A small encoder-decoder audio transcriber, trained from scratch.
Model: encoder moe top_k, decoder layers 10, decoder norm layernorm.
Data: trained on short read English sentences (LibriTTS-R), 26041 training examples, 89.5 epochs.
Rows from block 2 of the text decoder, named by matrix and row number. Rows with one number belong to one attention dimension. Each number is 128 + 32 x the weight over its row's rms, rounded and kept within 0 to 255. All counts start at 0. Numbers have three digits each. After the name is the row's rms in percent of the matrix's.
# q: cross-attention query (decoder.blocks.2.cross_attn.q.weight, 192x192), inputs 96-191
# k: cross-attention key (decoder.blocks.2.cross_attn.k.weight, 192x192), inputs 96-191
q.64 093:129144127121120059137109143119117174102112077117112163119146143105108085120109167115161123097076150105117133150122121117114108183118146105154189123071150124143079119144104095111132151120085139154132159134146101102133115164167148096138198127154175129156119117048086119144084147081143146096
k.64 096:129151145106161136076115119148135151122170086102128151038128151134126105177099093090157158154100156085213156116107123147153117160173152138136108113108185125109141154084153099103099057091140114175118109200117156120143137125151147161118183149127145134141095119118143129148169118125182147148
q.65 097:121109155180096163140185137122156093088143174149148114160148151099141167129178093125097059098054104127103129130167111177107058124083131166123119157170096157160089076158137157180110096096169138116182126105058105143106115100154139131087201103098113115132163143161116117125137146131171134146
k.65 104:092063138152093139199136135145122094147217125134118144112161123116089115126107151157174139104090126123138037083146124113105160203124137174162134127165089120106151107124129048168143144151103123126123133152107191182157072133092148172125125213120133097133081114116113133140125133106138157100
q.66 099:032117126145092145102131082138099170113167116112130147112122138163136155176117136149094101102126106132117090150168104144090148118070149113108114106077144088112123117080118129114114151115188093118161115140144111116075103111080143090127160101139150145150078106126111086084092184162103129110
k.66 098:169124130153150100146049111117104137173140106104097095197093166083167087141166125141131190074142150167171143124128117137186123115119118147124082164135170130124175121145153105132151142153161153208100178181148155112121127088114162158063141131124190181144118132151144138110167155106119177127
q.67 101:135177156143123164119148202140132167178159148156153129092140120107066108102151134112177152084107158136181157150141154126123153121138125138125131086125128192105077134155099110135109108071181123157124055086155148141109198104138094132121173150133130164143111200160082148128192086160163120140
k.67 093:100104191140152111099106197187101083173158132140122121081136096162116183164210160143162194142110164200137074116113140137078151205142109147136110123109176100077163080111112125142123185128176073129133105165156124132122134172134113118195152159200195151159082209160098135121100118119125126100
q.68 092:130074127095082133118073121132072060163053116153103147137176112153159103162179142152145113144195114152140145100090124055127142145156092127159141122162079146163164154177167091109102124166184193105117120151135150088133117104093146104167115138141134131133137128141068104118110120104134172126
k.68 097:152179122074103127133121190142186089149094189135150098113091112114136184204137137118145096166111159120103172069138096145158157093106168142162116104088094126145092135089100180095092135150072115058123110104125147117125151048156126112068199112122135083141131123125136140137113075116165148120
q.69 103:094110112112146170090058141113138131132143167167118162133174083125077107182158102186167111088097189176108056058188179104140134129142110069139116135128132083151137137135126147110107130115083122098140111120111175130118165094107152174191071107073148171117124132078138140146149130094173090101
k.69 099:114085058126135072103151127157159121076128129028156121126093131143113105161175118118135168152161150099135150144149138149149111137088120207187159160100146117100093086171155184089105165144166117139142124119176153156180126114105109112143084113152161119094107129088125141119097077096115170110
q.70 105:165111107099107179141120138072150182114148144102123145154160078160105112150107105088174141117133102132130085103131151162124054143106163129148151117099180193118144100167163110038124152113067086105170106149135118155102171140151104117129166167108058064139122119051108050135141158103145066132
k.70 098:137124152121143202127153125127141157104128160110145067133190148155045141091057154108093083130171142116105113195126172143146147101155120105159125138163069136098098122088098128140153164119068167092112073159125138181170118108162152098133136193150100104129042180153074097134142105096119148180
q.71 092:131124120120106076137133079116101148100166126080153131121158108135068144149097112113068175124115138220162110111142114109109116075154124076121138163156076152173107178159124094101093193174139130115143178135178093147098119116105202192129124141162145102068104093163105098116088076167161171126
k.71 097:101201181124153138151200112075112151104135156164116101125121134190118119108143163120084218112177107114111154104094137172114131112184132159144149109104152153112137141159157185156145063144175123194111150123113141139119109126150118164119123080089198096158190103159125145187105105123177079165
q.72 104:150163103125132104145094144106163133108176208143144143123180137111153114141104109071156099136139076096142166105140097134127134136135154093162151140117162097154156108179122153069072136099175173115118219099172137144148163107145178143162126148104162165163147128136055067089082202126177117212
k.72 104:132179175112124166108129157172103157064114158096101100122100078065087152134118094115093125086093115078153157121174075177127093107108091138090139137122112132058097130156087161138093187088109206077112081132107109168158106166138161181118130130170108038101090157123119137124085128204120150127
q.73 093:112102123128091138060132143130109116161120154135107124116095150136169108214171117144202124160141135157124132090171098153124155094103119146149156126096091130173183111136072182133169149115172096212135077066103114207134134095160111118116082122102103133130146150143174109094131110114082141138
k.73 093:100122111139109142134121128212164120163119154137136084079134088105139089077120132084155170184095136111080140113165177154140098099125123137143156141147055144091081126174165130138170117138143141101121172102121068146142125112135076134109166087144145137137174203062140126159101147090169153110
q.74 099:113161143152154174109106117172131090149111098124072147145134158122165102108130106116127151177098110128123110133142119092161128124145107151118110052138100174173129106131107195107155078161203091099043073168074063160149106139114111129161061212095092119128092111083117130148121182130177137128
k.74 092:152094141143103094113132102134145150117128095074175127072166113020129117180139143179125111106103187184136105095158111167078119107131134055136144143141142104141186094089134152143112095129129098184119118120059093162099161130102126119090121128119094053158126104108079103135142128099080083169
q.75 097:159101111142150133103151187092101170165114119137135101171128150160070143111144110160164126140120121099145119088160126143151131116131110133157118162173141100121103175174157140047141082153162156141133163153085141137186155138158143153169107080128142143157097158160106094113118153146120153114
k.75 098:179120069095119125091165139124163104109111088135136086155058159142176084151143128134164180140117123152131138120137124167083098171103145095139094126131128121163143126127134126171134146158105120141124119075087108132201073096109142128150129115119153074167148142102137100158091139187122152127
q.76 094:134123130127157138089199099090123103127132134126153137109134175101111176152111099138105069139197126144115009110137164079100108165131128125134099099117106081110158110047087172100090147160135122141122111102154138123152188138102095117129184122077163056130116145064140108147140091157144098095
k.76 097:141167074130134151122107191177172094101093195137065117098169176128171113068114099109118086129142125162158089138126134147163139151130134124064187123128076089134203076172100158122088122167161115178121146145127053139180137100127093091120131198128150136066144115193134146136170107144091143180
q.77 092:103081156108167098125093084121087122095117157156116165160134113137184104186189187086135109078124124103100142099120125097143125165110218116094148156155110147161095171090212123133163130148106121171163059102167128122137108174119175093141087167146130134079219147096120133124134102120132161173
k.77 100:117087138079148082139118119125070184112187130142148113103127123178107130123096155195118069088143058121117137192123165130130155089125160120085125137155162123123130133133165132114112096170143135107113188096082190116183111159185121105149078096098193131146135114141160165166132161117132144081
q.78 098:131135156070106141101164161177189153121161110108134138130104120112167135116114127132134094124145137119144129143118043164066099062115149130151062061143120091120136175134063156104151135113093097186129100137093147125135128094109088033080139144142170182095170170157128186089152140109124172167
k.78 095:159122145249129152154142195144182093159083142159073166133112088116153063139151111107148154168142121172134100142142180060107092154093116090101132214138148111125129116032106141118092179121136159130111104129187110113123143115109170126130132142091110096092169143096133131122101110097117105167
q.79 097:124142136133107089115141139133094056140146186185143181163105182096145096059138100080117080070109176136120113180133096107181114128089115099165058141166097113101127165136102157164106088159149100099143083089110134116158139105171093098156187129105143121120087147170147107097146076156086107165
k.79 096:143118132124138092109161176138087080084121172165105156119142117167101156090163128140099079144159139139153107091171162090141077105132161097138178115157117140162168140141142088129124146149151135093051103163162121162141116113057144098079083107068129150113141092137103176120115136162100129123
q.80 096:189143124081060166136125192148200124103126099143140135179116133100124113131178192130130181131105141125114143177108179189098186146134090159167129103142103161141120111127130146110111163107141109117111178141092122121133116150146070188140155109121132095139106112084056179106107138187081127141
k.80 092:137143128169075145136135109148158099140176141097117137154147123132142154200111154139099102160125119146100150092136113111062107125077144120142105099165135155151112155129100144153120141096076105148089059101097159119150139123166121208090104124134110147141175109166134149142134141160131133170
q.81 085:200147084135135140128088110156147147160149186106157156134110148202149144105141151106124160126113106116121125167138163120146168155155151125071095115134108144159137159141116138172104148158104140111152173113092210111141141103158159120172113123120129141100098218080214116153128169153184159153
k.81 084:153120101143106094150143082099118095127107056101104155125105138129171243138151135141152132114141143113073129077064146100180149143166150184158191209145115060106111102089208149116095110134126105110107139143122186138109104132087142125122109139148088173134140136135137053124097150161153126163
q.82 096:079126139086105098091138097081059101143127134117142098149086100137145126110132195138157103146116099101143094110163071129167126148126127157156148143192117174123098153132125151139104155145087108168182099149150095135158140113050099148118166101130148134116080083100151082149079108097120106177
k.82 095:122113139124180062132167083185191115118154123120048157146107180082145084090153156139142084097180120085116095120127149114089090073078120142113129115095113161127081168129093083174151135116114170086145071121051135117097150142197185085163107151110171160161138149124138126116211070180155092097
q.83 091:120109184153128091171150100091134121147152144073134195170132117149179112113118166116193119117132092135120065075134137183147151149161120120137110151169155125111108144157089165076135092159093112123112105108166150119035091150151126164120121042131087185119152154110141133092138143130155126132
k.83 092:105071137107171119145157084179139087143146132060140135133093187132159077157116127156149085142150158154117089144089122112122134113102179143079119138124124132125102117174164116099101145099200178041132162132115163079154088144146132120116141083093104028121150125142160133121158149133139119177
q.84 100:106153093097069128131105132184111171136065097110066173061065080185121143073174123167072092148098100123164139166140129131167129090145179122162117196121137094071099141124119114106092164153147090123152142110119113182138119094200155107133104063184142105132098083062127162139156149154164179108
k.84 100:156190108194134135156138090096136127143156102103114062127111132097133137193106111078196136088118121144131126172128165163132110132129114188167155090117103127151130159102176098174180112080094141088110104060149177161134143084148165125108145104121086135162157086170105136087124111138159167084
q.85 099:151106149159140133110110090148180134146120159127144108117115179145121065065098155130210124195092108132150136179135179109084142108131121099140112136124152097173132174065109093123137134098093142149160189162137143203144179106176160138167128112172078085075149137084132189142127117110163155104
k.85 099:094092113109138239151140102070152136089128102174084119074140151152118192139159111158102100090135180119120096096116114103077066099085112158114131084129097198146100122138160121152134141064130134104114169161142175127138170119128119114123157102129125117053126136177126133157166157129139127125
q.86 105:120134120110088114154109157150109154050166125112164181119130122079137136139127060105096193130152120098156113134140144179127131185182172185131052147118185113119095145110157106129136115136165137142175153185128084180131101116162166106168109134084091154131158118130066172147104169136064119151
k.86 098:148126099169151146151131121105110212119167147157150124143127114171132143122089118174051130097108103155096144075117094130121165148116113158098135134151129147112135186131116097107171128124119131109175108164128107186168096223141174188121116146205087115215126120123119093118093120146106185097
q.87 104:130075116138139132133154104090153097073128099113118140124091134139142188178078103133128098139145092168134129150054140110092135130097122097146096117131167095128091050114081149147123089121106176159122151118111137155093110041131120094086130102171162143082107143104136180147113160142116094117
k.87 102:145133148223078116159106095087098185118149111103150126096156150199197137144158119094097156106177118131115067163118115151137115115094122134118109122119123090130154145134092176124116155125116170157131118234191117137135163116152117153110164180175126129139133107095171119117145106142146196155
q.88 098:105163128136144082100142116135073142133112120149109099127101190184129133155143166091118126102108123069224110151111148081130126131137102145224053104111089087090082120143131152133141111169080155185087158123108067127092134121059134153157111118098062142114135066114142116115114110119104152089
k.88 095:111126172148176112053152142156144099096177089137154121140106125166140162121144131114125093149048069159163126137089108110131111025112096169072141099131109134137182073086147077078146102107135145156088132144151138157095118168162088073137092126127167164087125098130151091154154119140147144109
q.89 098:105130158101104108044137084101112151102059096047129096097089080177139106119127125125101148072116156147124113112146081146147145073080094185184140108122154093126113084090152139133101106134159139076142077161118075110093141139152154137156158110175120096095108160128083126149079115069137106127
k.89 094:127136124117197111167088172093151123110161051074109092121150091111082117114138148127132092097141095081098129086119101103099175102088194168176115132091149173112073123108155151112179136152119210131092150095113186098078159170134151065147116088129126138144162192136155111081136083144131126156
q.90 089:168130138090121091094124134120141089113157109103150100154156118103126159126159043117161150162103124159147167122151094086144128135096135144080142148166166138111109138080136185131096116076143105126153140141106112255142108148107043178138149069124125102119141115169134207096083153148103116116
k.90 099:118153174157115140100171178118125166174078104169086122162169132085121099143121133170106144124132125099126166155163114160226095135102122152148173118133087099164144127147161126093104112121126102058096101126181140128166128133106146102168145153160062122088077173147165135173200141095164094140
q.91 099:119107142099132104154165089115114115161152107133113120130138155106153070137120168099142108139113142085080156154089130113100133127108104199088093119131108171111140153099063135122132104132202099114135134079132172165198108113108085112151157185139089075122101152124090128155067094159131133067
k.91 100:146082192121095118103142125148090177150168110147143165107154053147169124131178146157149070178156089151116193122088091085098127130115089112169126173117133080126148121137128185117137149104065067142122146124157132094198100121106138113182122121106108215160166089205159096143130124159117152164
q.92 094:160191097091112094160146162134123127169166122084070117166150155111105140131124078104154109125150122153125150140105177161163158154107102168110099142156122089102106152104180111124208127190112211121088215155160151180120113143090160089190110114042093101155109141078149139141191103095082162134
k.92 103:097123105106100128134103125130147126156142162170121078168093203131106165153110190141044154192151148130174131206095174131138134129144131137169095157111166109140133128083141097107105124160098145151127164184139075117158136136184100062133134142086135073123151107108162064102151057169172117109
q.93 093:144128157084096092108165158107104113110130086111112136141195175101117070139136104220157175154144127116152107150073116140111121056060096130090128098148140135095153110131145046101180111099127094086148101150021127155146146157093109103156117110132097154169185170150103068169106112150174174168
k.93 102:170158157112093118138122117144160127143185139162178138071149197140104057133147076119109107106115105101084192098128124056148136143133156086173106148170126098130162127097146174113119129102118122171156107144139122108083117098085129170116183142181075161130134134076124087182106176177200059145
q.94 094:070130201119192195168154142116130124134158126135091180167162171111194108107061117122138136093044100074182177133114145070140114143139158141104116143074107096195114108127111100079112124155114139128097140145153152170076183169100122137122119131122151126142074135191173125101101170106099108096
k.94 100:137148088125146190147138171129111108116146086169176093117121080105046147124132114150134139135159153150192110123144124145118105066102130118089114107152161157114100178123122157021122128156140149121109140175053183122123110156127110224170141210155147093148178172132080118141189126117151195085
q.95 094:087097186208116166120125144123120152132105156101086128104209112116142135151144101178103176090124133089124162152088109135135149075140132163182150138078095120077086129085145112145130124168117116135073110122115143164119136177164144160141181142118185135108117159127144128116155129065175119112
k.95 095:122073156097147125074097144133123150183169152106185058126111074075057098139151063164099138124128162126173068127081141070103136133148152162049117154114131216102109150145126155173140094132141082135126143146174166078136122112152105099128119156101123115123158137158193153118126095155129139084
q.96 100:143155098184158180161076087139094135058143153151117146111104116122176149140125085143182103099125117110143091153127115111067108139095171112131090175120203139100114126089120117152145147109160109109127129087140177158149102107187153120170144124105119184034146098144158140134182129074123104134
k.96 107:196149145139116194144136146139161114090125070068145111111090087144171115113114116127140113089126108101103178111156103105135200190169100135133215151088125069071146145141106110115125208117097099169105056120142173128110087116116118186123103109106123154135079175068156097123060130107110123126
q.97 099:185133114156064100103103171136144135055140158146137097173136088155107125113147146138138133209166121158114125148177140140082178126145115110130141175118142146146155182143082113157095130088125106131155037093128112095146152089157148160200106130140114165147144171061144085171134094213111142150
k.97 099:077107130104152176099145096062125107143092129187159142130149146169129170134194106137128129139152200176088144122153120067179110120124124168145040143088151148048111115096161157149149085163089115127126097167145154080140103075140123128189151120122177118062115146108179186062092128104076126120
q.98 105:081114145091121186168125160131127140177182177113108132092137068068112145138148093145184120121105129164121117135180114133103093182104172090114131150125110164154143126121156087111144147105166094114158120124129158148122161183140134116105123137069150118136091115140117090152110148153171019110
k.98 104:109107117087143078133149140140156144098143141119147133133110072135086121095135097169179114220125083159112127146138143119145127114159141107110121160109127103209166104116174115152128171087085100157218127197142110143124108125169068169083112103103156184131151137099113120107051146095166065143
q.99 091:185121108135126161169111109151190133134115171133155111176171147135113156130153132145116040128120160169111131103150152125129169148068137128058131176149117076130131092200129158172168155206146107148107172185047134104115081178147111114109158108133099154136061079168133161159170152168120131154
k.99 095:169063132137155059118183091147163086083140169130140146129126171102137148131078129143177187100143141132135094137101096053156164130141122122121092130174153146127130174135186141109138074166124099155113147063139144079146115122086074112065153129118128121100060181066139092134148124161169207104
q.100 097:120109106087118148085136208185153161104126139117095163079156127193131166125165107142112165165114153128202099130097174170085089137148114133212180172153121090141194136073099104095154143111157159044126124101112167155140108108130067107142151104086120099125163141121127115170125157100108208131
k.100 100:117137122088135150073150111114136069117121136104114116107121090114121149116110141122063072160132142133128164118158145143133137049098119108135132102114122175079185167152138118127153143066164138166105152148130149065037153065146149107106154099124152154147207166125129141153136170063078055095
q.101 093:098118087135205091094180139140091106136114166098150064040159168115080085144138114129103173101068175168134172147132073149136129130205136122098134127073162128133137087099131079158115122162140055149155140102106176126170114147189115154091155141097129089058135126194164084134130117131095174135
k.101 099:090123159093088120131116168109172082160161143161111135163122074119127147090119100144152199152120149202106063125128155156100147140134119122126123179153138165113150122093047088161157124122088208197086079116109095132201149153166136095116170117167101138167131117085128139180118121164142141149
q.102 107:127080134140123112120075160158073100147166124111117177150082221131096126115085136083157101117093120110165124089148169097116106111160145086202132092106173161105149153126127142103116106102109166159125145110194087203164172123174105132115082070122157172114122114044169115172112110085162160103
k.102 104:082149108114125085075131094143118089118098074113169153123144128127109161134129072167160136146084135120136057141080107131107053093106086108163135122043140091159111117158154091106092082089134164110078100143140119118124152120063095184189159203143095130089148097073041078158133142102182129101
q.103 095:128127123088176148126151126074043091083076088153112142187102176209146103110148071104160137168139110156099126084190098131138098122096089089106150124161060169167110126101135119182102125118115113146141120064131054114072145132161117109161159205135151060199097115108157090142123142152092133134
k.103 094:063098097189150108106160113113156050129149186093131205061128099098135093107140156151125156119143062130164135117127173144154115123120085112140165065074150151128138114135126093080201125167106099151063116093137134070145119146115164083134150130136089169133121183128076116185092113145147161087
q.104 097:105057130105109130167094107142132093134180099039058148103157143180106077120123113075145127141170172102092114132108115142133136089175102142144122165169107165173119205142115092177195122146120128055121123094137136133130191106127115185113133086129131139127082138094084126130145206136114106125
k.104 100:051093123098095098103086087135165173154165141176183152148144151076108213165080190185177144070097111151129119089148121128120108109147077102179102108129114131140150077118149164188171143126126155079099129111151125155103191174171141083143148124098140083158104103162091124079137085158131092154
q.105 096:136168127140122156133165082100076104165108074099079144111157144068141131113148114115137169130094067047091177165145098101135156119135147169191138144077097122128152128161126075105092135079095132139154133066134161133098078108132130139163133162099100056157148102126108164132089152074085136098
k.105 099:154163174128083185144122158114111074117146054113158129139103041162070143089128119125130145094158088137104143082171070171117143071082120078118060131128148099185109120103075081164182146088125139127125159091090097129113079140130168141170078076127105121117193136091122107151133112083185149175
q.106 098:119147125132094136129098106087141176113161137119115149100098185176118139097089118094111109105102146137153110123104104126056153158116100114082148161133146098144052135116150185087093166061196144125132175060092148087104105103097157109171088133088165071107074148121095144111042101173149100134
k.106 105:169111113125144135173107110145188183123097070105129105166104073110181114129113148148131122201129160121136104127171194100159076109130093110064153161117123146082127123141146155098170137077102175117096129128132095095094154135113131097160143154101124139148067144119122142182148136095116152137
q.107 097:148168098178115124169114081137113168123109191168153179132163138081148160127140097105133092122108131149140135133156089122182095136078083061107140161080169176085160122109078140138129101061105066115130164108121122148133142099111101165144089133155028077072138144084097141138153065151155102167
k.107 097:194142135174161175180104136146168203084136130093129093149109156098099131123086082087126182152129064108106135160167154073133135165083118151125133157176171125192137083113122117161054157152117134129150118083139156152121126125162133135185121123081102121170112150182059115128118132106105172100
q.108 099:123188101129138080062122125091164095140133148128133069150182102094138145123131101187199115071162125098129139103196145126140153107087165123169140199101183059083156119161116137176132128135143182091113115101126140151111125068136150099092131134090146115101166082105162130139095099127098060081
k.108 101:198127122159088171131139130088144141100182072146118131091093218126168121147118098109126114134094155154191113160135097145137080167106109113127130095098174197092119139171101103119104085111046102138128157177129182119167131125118121171077091131078086120134160062154162127135156126109104082138
q.109 095:131167110110123148136101167137128162179140133102148099134135109145165136121130119143128118146095117125176120094141202091128123101138111142090115111157124101101089095144179132119145092154137146188181182118124089183095161150114083119136135166108159121081080092109122120091058155115107116166
k.109 096:084135140122162161088170126147156138124070138109097067103126145123181206167170109123092039137099089129113139078121089093136055109129137152128126109106129111179164120118105135139139147074163100153140163117130102097153139192143121137114114137139152107172152115123135102145172060192140158162
q.110 100:148214136146181156186102148109160147200144103144128133149176083075129105123099114163117143185124079114153147143119130167108169128106110107151119103138098171096150135143136205141172120145131109100165147104119168071153113086158119174128116150147157119079107115151159128141204128109109137193
k.110 096:128133112081115160160084127142134149062165134106160138079185163167131113105126129117130116098103124153056119194125129160183107095117097116153108115118123067185183082158088208165108122173143104167166109131148132182165132153127151179145163069175121129115097115091146119115112096128150123097
q.111 100:100141097180100139174179153103128116125104092088076119140159125128090163151120157154108103115152141097108135038075069146095112114141094097122094127156179104180184136112085117081167161179144049130101104172117101185100140187122104145113151147085116139142120133122119092156094136119146110088
k.111 102:123075141117170146103179140150123147089163129090074067076128109084140144107095169138164133104144204124067118116108159112092204097156148117081151094150136174112111117094130136111126173169114165123116172175035139158152089136135180139099174131101163112119194119104175158068159140090128153106
q.112 090:102142137092138168166122101184148136093182095093114109132138116142121118122139081209095143010119144160144119126124117124158198140121083161161130086131141147117086096083178080071144175097148077159140101119133131136142121191115150157143122115107146139120163133155127151096148117096141174098
k.112 087:170163119155126084150129078146108124162073150100136194172149095044089172108134062117204166092168115116081145137120156090152188106115131139119127145175116095168105203173102146052131170139121136082130080127137145138168173155104100140102060153109123108131098134126107196165082183073105114107
q.113 094:158156127130121120099151100147123102117144151156165138127154129158137173205106132183093151140093165075092145152148125148139113140134134106137176118047130097134121132142132132154194174131122057081161114026138113138177125145077124125091086111111098180173093111065100123108149118142172191115
k.113 101:089085111103065126150110105122134173112149138147129118128100086110135157136171130121118197124149185145162160089118069138175114156100104067114116150127175093144155148168113134100158155112100159150100128121095123180137162071088168089161089145080119062110171145150129154106124153130101139083
q.114 097:111140102147127120097187091117132124107124138108133173118108130134117156153101094170136080194121194135134177103058105124133124109087122159109074141094149130053151102160138097078177168154124156132133081126053190096118088109120083139097101088121143146133102117143161145155137122126108174157
k.114 098:127167111119074096147127142141112177172172132168173118111096155125143159096136092165134127150113133144042165135097116078128117117142145132155125138189096169145119146152133146131090153134120126228092164037106154142088142105125139105095144104139117099120145179174193091108132146148120104095
q.115 093:072129124152126108146093130083168141195205093138120172132085144133117184118150115117125114173149156116154131145168107107141102153133101123123110125120118086127108113094153100179190080146066098099097142140157102217169109151057113148136090118136089169120118190121117090100132099158150093110
k.115 093:115087101127117154085114112169044140121091174120077075146129148153154090122104094151117071095130123082135175128120098105143133139146109136167152071077092159157176101155134111191085134126088170138152086097115120117089120113105068077160111151145128172097114134139119138092128134126116084093
q.116 092:190174172130181097124162160059111118160133146075168144108106117134148090096108147131091113143156139120116093128104090072186143149140147143103155160153208175113132111144170122116104156137072068081121145114184083106121095143148164139143071134087144102180162080151119110156133144097148164171
k.116 103:172159109168111144105155107083107183077130127120143130114114139050146094108111113126162131056118163110138180128128095113142121087094128125197094115136146190135142092160121089105079121130161105096081154074084136162124118168096139137193184124147106171150122091135105137089147170118119150112
q.117 094:123098110135086128132167119231116130102133109132157113140087109141136136135133123161170157179112149140136123173110137105147125084113113057128155115109151156112195130192107112130119161077131110140082125158142105175088156156096134147126195121160143059149207121155130156115101179123170121089
k.117 101:160141084159153161097177188142137106124057131143148150150135119132145108074124071138079157154140102111090142090128087087098121099139168161162096101134069151114099163114152105143130156169158107172124135138125103105087162130161082130135189158135120141145143110055090185181080160099074139148
q.118 103:156146132127149186153121072129086122153143174076116133104115132137145115144144125113151107075140148137121184119103162077097112165138168117103144119157119179133103096137082096185140136082142133123102159168066166079144161163076164176081061138148084093103107130096180146200141134131157153116
k.118 101:072112132102162173145129126161185143139077087154148130140085141077111094157085108142178088162156133099158111159138081159174146130099114127171150086164188084109019140174142063133137109109148154097081060166099129108149122150133153138143139107095118144149138144041115154153154125100127082145
q.119 097:169144073137160110146128154190126156167164101149159137178104134121169099079096134050137159136101179088140161142130129140125175166118155112107178111094151128156124132139088114101128094112123117156055090132070145161070131121127144155117129103117133098102120113146089138094197163064152092130
k.119 096:094187150212088154060062136082120119096136121120114100130135187064096130099163136125101202161137163125118154097165083133084201120092132133155132181170147098105117105141098110110080107149155128119128114173148139105120143089175117154102157087159144142152092150128132125104080080106122100144
q.120 094:162135150145118127133094121172134109147084115035076108175089100093145119086132127105130128128174108143165109188119119131082127108058136136056177152098077166127191110134165133148116166135117131129107162189091197147170112128072110166105165197149117121119117095117147156150111131134113120168
k.120 097:154089128142093138149108123156089165098153106116143074096097156108129138137154097094155089087166104131151116216117120060146156087119091045173108150112163135125106148139112107128151065141188125094133130160115108160088171141181118090137107120117087087086151187106158083141112142103137132140
q.121 090:167097130111136081162142134112113113112070150157145138120155143079137157102147168150095121076166128150077117146125174078153099155153095071110104172134159172063103136131115150113153164079169189118163151169144141086168133086091104183064081082175088125202141149158158123146147119166123102151
k.121 089:187144137122120134120097114099076082145163143186170196115191205118080146130144106090134184049093105084124154152141065123197116162107086135150118101167137118099131138143142138131182108092085140111123160111096131161111164079141166118143108119141176110151182123105128157108163168183125130072
q.122 096:123106147111094158112158118066212111114092128148111201149125139136148069116137101112120076106147116115244127121102110109144097171142152139145142109151100134116157179092099142112127106140082131114138122126086113120175097171080114113127124058161112117092172099079160137109137142107205141122
k.122 096:078197138074105105139115123137136083124099090058124136066080164154126102117156126142105172097154118127148101101075080124131171067148100136117123175144110117108130115198125159121118111102145155134081042111141141137126150162122126100171123124079159086121226095114105088121104099140138164165
q.123 092:170113148150131144124107154163092155177147224098080181184146159087158085205156142115116070183119140083114137178166171151099132122100123116133176123130094119090112202101121147114076097102106104134101143090150143149086092134104128118169192125115096156187160084157110124051166136095134071111
k.123 093:109159122117129182134144128071144129079125114137165154117156097091148158159152188126158086115094059170125162108156070097147054145109109134140065198063150140139144165076124154058056155096134129110157079098137123186134116127059108141107112112096099091156151098075111155145120121104136107066
q.124 101:121083113082089142076134105145118082183076125130113169154116102111148039152100153119169074079104132116131161098143085081110098093126105166142084116054079143090117109166108121091156128171080134163077052146118108120144176105135158100217154153093170130131114165095125094157099063180120120130
k.124 101:172088107112105126099147142136109145151085106134136174093084072094121164135164151116123137155153080082111130085084117144111161115126152158089150074185103165109119134140175151190122107129175140146117167218116126155114089071145089131148141156138199169139116093189184131113203125210094139110
q.125 091:144177179118138097107115096164175112102107122206079162133118131118122156134163115160091139131057142120113125088140117096103104145054125077108123135138123170122089161134111177167138114108077074113147144086097139132138116157091148132123136123081130097065113160166166139116116128128104166047
k.125 093:176127115108108083151109053051094012173117160110088100056108149113109148123134150145145127150095083180114140120134136129106172141084057080156174128107147136099108127091127131146158131127154031168174141118128178083109124158125127108091103125097120143140109107114057136151150106151115136142
q.126 089:086118091102166109144134131100180112129138167187089104172149111127158127142152147160079195169141131130106156147150109083151108164108092101128052151160114109144124074141039116172050142145148114119110130116115120163218134097138162112198073156115146112117177131125143149080102132102141118124
k.126 098:104069103131087120161144136199084083081161160146089177122104127133120119084126168110150143133137164130203141119155039130111064132150120130152085082154096151106137169163139079218161148150124100174163100130125083116129098134144139094131134146186152099192097132149162107177137128095160133122
q.127 094:186110119164131129124093089138104141183168147139119147166095085126077084169133102140152131140113088133130149124077121133115179133099119116173114150143147159115127107167155086182150154134135146104105140159178147140105099092151161100123119112184090109115144173138165174093096162127129151126
k.127 099:142117116120117187165157076078134159128086070091139104163122105144101064153104109177105080108123093104111100057116044132113155144075157097142093149129115093135086100176111096135137139123142139140153165131141160136076167141179129118089116144160101153152146074140143080097065122085162120076
q.128 101:117116050056137172091086088108156154127049153123108120121103180120188141129083075137081160140148104139148117179143188126112152089123128078141128113146140104232046187110139144137121131131162136120120129104129079114158113141157076174145163160118117100154125073162161107114104115127137167098
k.128 098:165155088133159116122098118088195123150078084135124107203206192118165106123136075100127138121164116161114092103144153131054115070120130105081124116113124096135082146132166195155163110105091118123130161090126145104185140104165131118103121170063150130091111127125160164164165146127118115096
q.129 098:127087213100113138092120175074074096073132138134083130128101116119139162168139106095084112164095088116134101109123103131135134045065132158148108117127146176122121109135084158067170069186166106093178200157088126105100103155145154117182126076148137172120150135120103216112109180104108108144
k.129 099:067081087143164139125102121084153135122140177118108202150166099140145161118143140078158130120137138061165112117182140109094189199165133115121196137104094128083196110134165143102093138175077159118088124190113168181155159074137112071184143197139142092172115091165115123162143134123108120066
q.130 102:145135154124139158109155119114192114103119168201167136199158135177086130135212104141101136107166126140089128126116164150185183119097152127143149110111189137142153142161117132145159135082138152137194077083072178078076206120103132094061115110101117116167103120103109175127176096222090165168
k.130 096:124098106120170109164092166084111131151189146142169129187186180146099142154110155109161094171051128144099102150126126085074081118117181130121123095153125130144095070145113165111155137083190098125065101143073182144109103119121071086120127131094089108135129131057176098135173178095138115118
q.131 096:133158175113153145047162085087120106137146143181081136109147120154109151094112086143125061125161140167131040104175167168132133182199103103043107138212124133127105145147126139128122111147164128155100161140079122112135126069148125179106110122142102146138134132122071160130124126135165091117
k.131 093:138075107112145186124161116129141175092154125156090111129129193133152121123083148131066114200167139121146079118071168131148075120108117106089139112069145102138150101139097210166108073170132169081107060082113121153115087142120151085138110175107135146109077082183218115190122127143147151132